Rows from block 4 of a small image classifier, named by matrix and row number. Rows with one number belong to one neuron. Each number is 128 + 32 x the weight over its row's rms, rounded and kept within 0 to 255. All counts start at 0. Numbers have three digits each.
After each neuron's rows are labels from the 100 images, of 14848, where the neuron reaches its highest value: "patch colour" is the nearest of a few named colours to the mean colour under the peak. Only what is clearly more common there than usual is listed. The data: microscope photos of single blood and bone marrow cells. In brackets: how many of the 100, against the usual share in percent.
# fc1: MLP up (model.blocks.4.mlp.fc1.weight, 384x96), inputs 0-95
# fc2: MLP down (model.blocks.4.mlp.fc2.weight, 96x384, transposed), outputs 0-95

fc1.234:118132155144143131145140142154185078205127153124082103157118130082161121092140122082088147171110152125183045158080118123161148167134083130150077087092150119145123136109131077154123137134118103149229091085107120093164114113170119145146140196137144137138134075138152115112105157065132154071
fc2.234:169124137132123109087081137151123122157147081142198123092150085110123099142094164156176052135140128134146171064096136095122031153107100158124139104116131149191103132103032146149138129096147116175109176121129190115150208120122141134128157136125154076165122142150134149130143114131187152112
patch colour: pink (59 vs 23.4)

fc1.53:172104118098107075132133132123145154149119183136115079164159143079152132134148166161100139122100131167191049120083157132083121173221105150145110105080152140115120100195120129172171114173149098090118142113137111105169107069118123147108196102097089159144129069125135081133139115094092144086
fc2.53:163105127145131132146113139113144190087078091095097124179143115161133165099067097099123068174131125135155077038137105150067130160146138061136139109167149164177102108080152174112158116131185152115120125154083117163088120113167094155121157132135140091120082118197168115095120078104159141117
patch colour: purple (66 vs 20.7)

fc1.100:115078035154131134097136114118169175143116131120131068179149078105115106090133132110108136098140124127136093081124066102132165117153104174105117154153082167149109117098129136082179153153155107090082113081204131098100108175130102115139205168153159110104163157136161141093169176170133160157
fc2.100:124159202122091144165095121153133081112138095142153107174146174156107104107066088089159073121144133113146092132105108178051174144122085139153152152130169105102166120133114138164086119103110179154183118119154134117151115137095124131151095114124102133122134179140107120056056126064140057074
patch colour: purple (58 vs 20.7)

fc1.50:171141156126059097127163128134142073158157152083135133082113167114138149157188127174086113125092092119125134187076129108149096182118111142182147183112121094112065093146103129098167127087124112172173176092184133179101162132112167121103150129144099121119128125150076102116048097142126147187
fc2.50:115183209122187105123133186142141110122124111081194144107047155124074184165108093095138099129111140152148122142128073157194115082107166099147136176161142077164065125085103120178116140129103121129162112156114121108116082142153123098174137090132163109126146106160154093111172104150081136115
patch colour: black (44 vs 1.3); blue (42 vs 9.3)

fc1.297:104111146095098123174126149050108097131135103186198166145150112116109142151151163115116097113207130134101050175156121129154102158148160088116084144179114097193087145098132113120176124140157114146147073069148113179084176097118156121193140088117177085116123133118099088101129118110118120130
fc2.297:173126123118106186148130161138070143112180171104103172123133127105145154089119116114180068126123092120109135129133152161171057152179110140192147104071119137132101075088149165197103215097113139165150098141054131130125096169160143145136115137129109155104102145144125123151161057146172140151
patch colour: purple (47 vs 20.7)

fc1.145:076160136156152125115107159169118117132151033081103088124121128108089118168075144126130133130122161118131121139174151149078131080074108098133141170132073087168125139119096129225127115164148113109211063090128165161177134133143108085187102136105122143121138117149175139186144164122131131100
fc2.145:022091118116093129165111116131123122189153130102125152107119146137171079192135175112089114157094159145170139146122150137121171141135131104115113182137095090091095110063132130139082140143076109047164120110100176091151119132144102083161129125149153073125129149145127152204083078158120165141
patch colour: grey (50 vs 22.2)

fc1.376:086153144157130139174164115133030110131137090116078028151123131161122115188112186130176122122198130130159080127179112137134146154132088143139098121149112126139134113107065139153128144177112182062093101148153100146124088129138147077121119140090155107146089132137174140126179122105115061139
fc2.376:099140118127114125227175102121125176131131123146115135105136126117140113215065164112177080145173071125142150078113125134145090169052116113131119133171113155131135140104101152144107142167066132118108164146114095060119122135151125083095152154151149127138135174065108121173112090176082177094
patch colour: grey (73 vs 22.2)

fc1.105:134130118133148121172127122181135099174089114159123086158134161121094186065082127116088138117099121139139116120169153133093181119105154092129100157104128144136131117088132141126116145136194090057170059035151134083128097166184095118194078160131110112117135076119170153169164111172110158127
fc2.105:116158122110111172148144114131162099174132105130139138056096189129135089145110088093107088115067125108155101109090129161067219178112125122154106149135111103137093113152153103146178106115046101124133112114143153060097134179109158150196114101116111062103168163109136146177096143136132171110
patch colour: pink (94 vs 23.4)

fc1.247:102136161080133104130161158112146119091154131139193138112164186166147123128124080189150119097176101095110162108128188159129122086118133102117126085187099111128073116077181183132153119128201098134122088076122169145200128071082093125111112136132154098054112131099122175095132142096138139123
fc2.247:121100107130105158058169091132107055188140122124160120149108152151135116111089129148172131192096121114140153199134116110137137175165120182112126129116079119130130167132113117169125099098179109121144121223105139082134128091166145136080137061120162171132127177108072156098116210116121118097
patch colour: blue (25 vs 9.3)

fc1.333:094098111054110120146123165128126106159134146087148134098112129091097162140128145188122149139165102086101189109164160085149119144082144126138111119170152152054104174108142113149143255159126105078129117139126066151101127114143108112147190143121108127155157055155120141095116132120105155111
fc2.333:126092123101131190178136143176119099084095129079103120181073160096110160107162145094151064141163119166148119209151152135104157127109085135145102128109118163108176127107146127122195074096120180179146188077120151090165144094106076154185104113098136128157079146132128122130075132132144170123
patch colour: purple (63 vs 20.7)

fc1.205:131146106139087072146153190168144133148174097047129117096130153122126168079160180112165108158096151120081148064164129118086153157148149178141128132171106092060124117172088107168155097129128180161068107151106167154112081157142101090105116139105099100104162143129154147143151080114084131184
fc2.205:138151150124091177116124078083163114131146175158060111185061117133150094117119100131161077180074107092164177112066086143127117137119122105166126136114180130197125082109120152124118076137107104125108138112139102122122154117144081127109163111064062177102152155107089159143157122183126166082
patch colour: grey (45 vs 22.2)

fc1.95:160186080078086137119071115079104131096147133167141111130150161205118139177103111132091108109122085097139133151115127111169134145130106203158128182155133131070095142162092053151163097058144153142152189120146124152124176125130152134162108159100120108143107090065109139152170191107095125128
fc2.95:101149173089094070124133164133121142141117152098107142124117238138117133115127149115151171142118121117082109135100140143140110127111057099134119171134165061174085071111196126147102149139166160153154140162132109039111105111126128121134134162168211114093144151178135086144114121122162158071
patch colour: black (44 vs 1.3); blue (42 vs 9.3)

fc1.377:071117082166136132093145109144137133156127120120134126102123098135126110190159129047117191091101148083167074132127141089106128122132076098160077144082170159085154112067138137181127188156200209120135143152189141131115113158124091085137121057116133151130139153129162092139110143120171116150
fc2.377:109157112083128101086101119093108134111107188080194120105122115125102082094092091117156087141113125137100096145140153105185100187118084159112139167134175151123153167139113066110088137123117128143144077187119168096111148152097114147125150126092105061085178132168128172156104196150199094172
patch colour: grey (89 vs 22.2)

fc1.262:105130124106085143106134115099111162113133110184162115090108194100141134194076145148086132132116163144133165135106121156143138119048130152100153112157127112092134162061083153201164112099099139120126182172128154209099076160156112122126132170072137089151119070151156162117156076093168119116
fc2.262:153134073157076087159158153149101153188147154132132128070149141125125124141106216150130119137133121151135074109119137141129089083111124158084110132078136162041124119120097154129127096147119129104211130151149141072122118119196072072120176124109159122155155141204132149131155082136096092084
patch colour: grey (59 vs 22.2)

fc1.381:168124114126123107182117092162135057102095131068148098090108142118132134145157157160091102089120193072134118092156130114071107132182101094089122175127147140149133112128110158133129140076108136129105114169189146144153128116105093027124153158136171165101107138128159118133152113195188108207
fc2.381:193107060111146161138131112066187175215135103067112135153111120090154090044112135124178099173152110172133116127149109136147114125129090122117126131133119108100135169130130152108080137138082219095118146152111148093131105136103082090111096181143108118121135114141078157088143143125098071097
patch colour: grey (68 vs 22.2)

fc1.119:118137093174130096161164154113133132087136092150145132152146141051155149110142170109111106088125195173056108110112160112168114146112080177114068089127141115084192171115111147091131128138173157140111148238084089176094146117136101108111152188120147094116102098158116160154131108104137108134
fc2.119:158137174118114114089103147089101156102185124175237128112119129095141139123106101151117109122124166121078132111141097120115064105105142095130199149091134092152106137123174167125068116133122091126136162116144165055137104099173117127185180144148148164140140136176136203157076155152149179108
patch colour: pink (51 vs 23.4)

fc1.14:077147091177113182118122124183091183114112134131145183100073160170117135106144133140132163079163080104136091131154131146127133071061102139127105180154137096110218158157160120147139120124118120081157178143116150107060085095181110143136113159146100092140128086177069142146083115104137113153
fc2.14:165063178086109075124131120138132152139111108128132157125151087092165145128083169125052132123110141128116137091161158128153140127145129143135139128089018119183125138115153167096171134129146175144073157161136080129108077115179103122133189122159145072115120085189145204105139134080154141112
patch colour: purple (77 vs 20.7)

fc1.378:119107105112097145130105118146064149102158100162104104162099181096106112164067154098085168146121168160112179124141150130083152105074146158142078131189156142104098135096060144134129156082151132076171132153164099147140135154120100099158130193158090116156097104107181159105221124105100174135
fc2.378:127176134170095132186154077103139142175164104133113126036115191104104083123083152144134066120111068098142101071136127158105112112107112120134135116128126172019073101103125113126153114108126134096179123116086146122109133144106146090103174113123162087154163142189138174141087096156106121129
patch colour: grey (54 vs 22.2)

fc1.54:165168160107171148117128095124152055110177133132122093137147198120108128111117151119142158126122142122143168151125045084104105111111103110096139114150139136088068210168159131155109122147136095081185154195151133135038127090170102162090125122106103115135105150150125048136130121132107184140
fc2.54:120140107175183164119171104125156123133165094087088134155153104211112154094121151095097123116139102168052138134122092127133111111171095172106162160132164110119126164166119128119213165150085077102153082085140114161117110156173121124081078108108126134175067158106162097133157125157136141053
patch colour: blue (57 vs 9.3)

fc1.117:182141102101129153142169116139119105073117169110143099136169144134142116112122145137120150127098130103144175124086134116159141131101120175173130223119100146052089104138120090124184107090112114124154140163125026185126106103171196176125134170061141164152108133118125137056091144098126121158
fc2.117:114089096115165163131159124096096112107109159101148134141100155133132092117139127104127155150141071124127126174108106140166125104139046093138117201116121162129096067137164125102108141166142136180179122189085161081117155116099128139141133086156221045093149140134110106157174131204152169099
patch colour: black (57 vs 1.3)

fc1.375:124137162137106119069167153170112171122096088171164144088100151076129089117159100112098118083097148131137121113077120116160123104130124095118149183133093157143152159165174119077153078163175111148168187113129086124096121154123055113144186136163163047092159118123147126110094120141143216098
fc2.375:081167150220127096141143189102071146092074148151109129190113090129109128176151072069169069153152085162136160147150147115175117134075134088094122094098172101116156144136170184131079089127125154133081118137092068131121130131116109127178144110161148171143130135138142183106138108154140138130
patch colour: white (64 vs 22.6)

fc1.338:102176145186118170160124127123145190120123149131091079084128088178120122116078217150112172118105105106106103151167169126104090129125131126143078130120127174176149081181135178151167047089109161151073149126117136175133095127065132152109088148088130114097063127126159139111164131130111141098
fc2.338:120088095109066126043036058173154116158111178127123074104111117153123124131125132138109137115145150144148062093149152207061126142089172069130158169081104152102114145109104153091126134191136145130128118093168100093122147085078085125156133119144136094132133129143104122118109161114148135167
patch colour: purple (84 vs 20.7)

fc1.222:125090160129145081110111114166157157111088114109132134144093135098135158142102201136128188090119139164117119122145154084126075087156152110113137131102084120127143087104090118210161101220133119077114117157110122089184222112155148125123209173112106111108134149159136093131151136115139082078
fc2.222:159147120095159135059111189127135108150112169121117114163111181104126133118123128099177134176094169144170122149115128097191126142046109108156065143102143096101110106149182151168139133055076134177172129113111079134151115125137120139139059151216145126134153120145160107067113163162096143142
patch colour: pink (50 vs 23.4)

fc1.334:089112090131142139104155150084144129150053097146127113119184093157069138110175098081144169154112125163182133119124114159170106115150049145127145150108102154148105136080088123095105162076179159088131171169169169182107173128080110043134107114130159095103145116120178110127170145135144123166
fc2.334:153123157127078100162089154121135140163117127107214152062139090069094051126094074067148110139110204101079121128106150126152153128169175151131106133181120173151118145120108152107068136113100125126196120146143182076111132090118117097100121167128090115130127160126097122133128155151174069141
patch colour: grey (95 vs 22.2)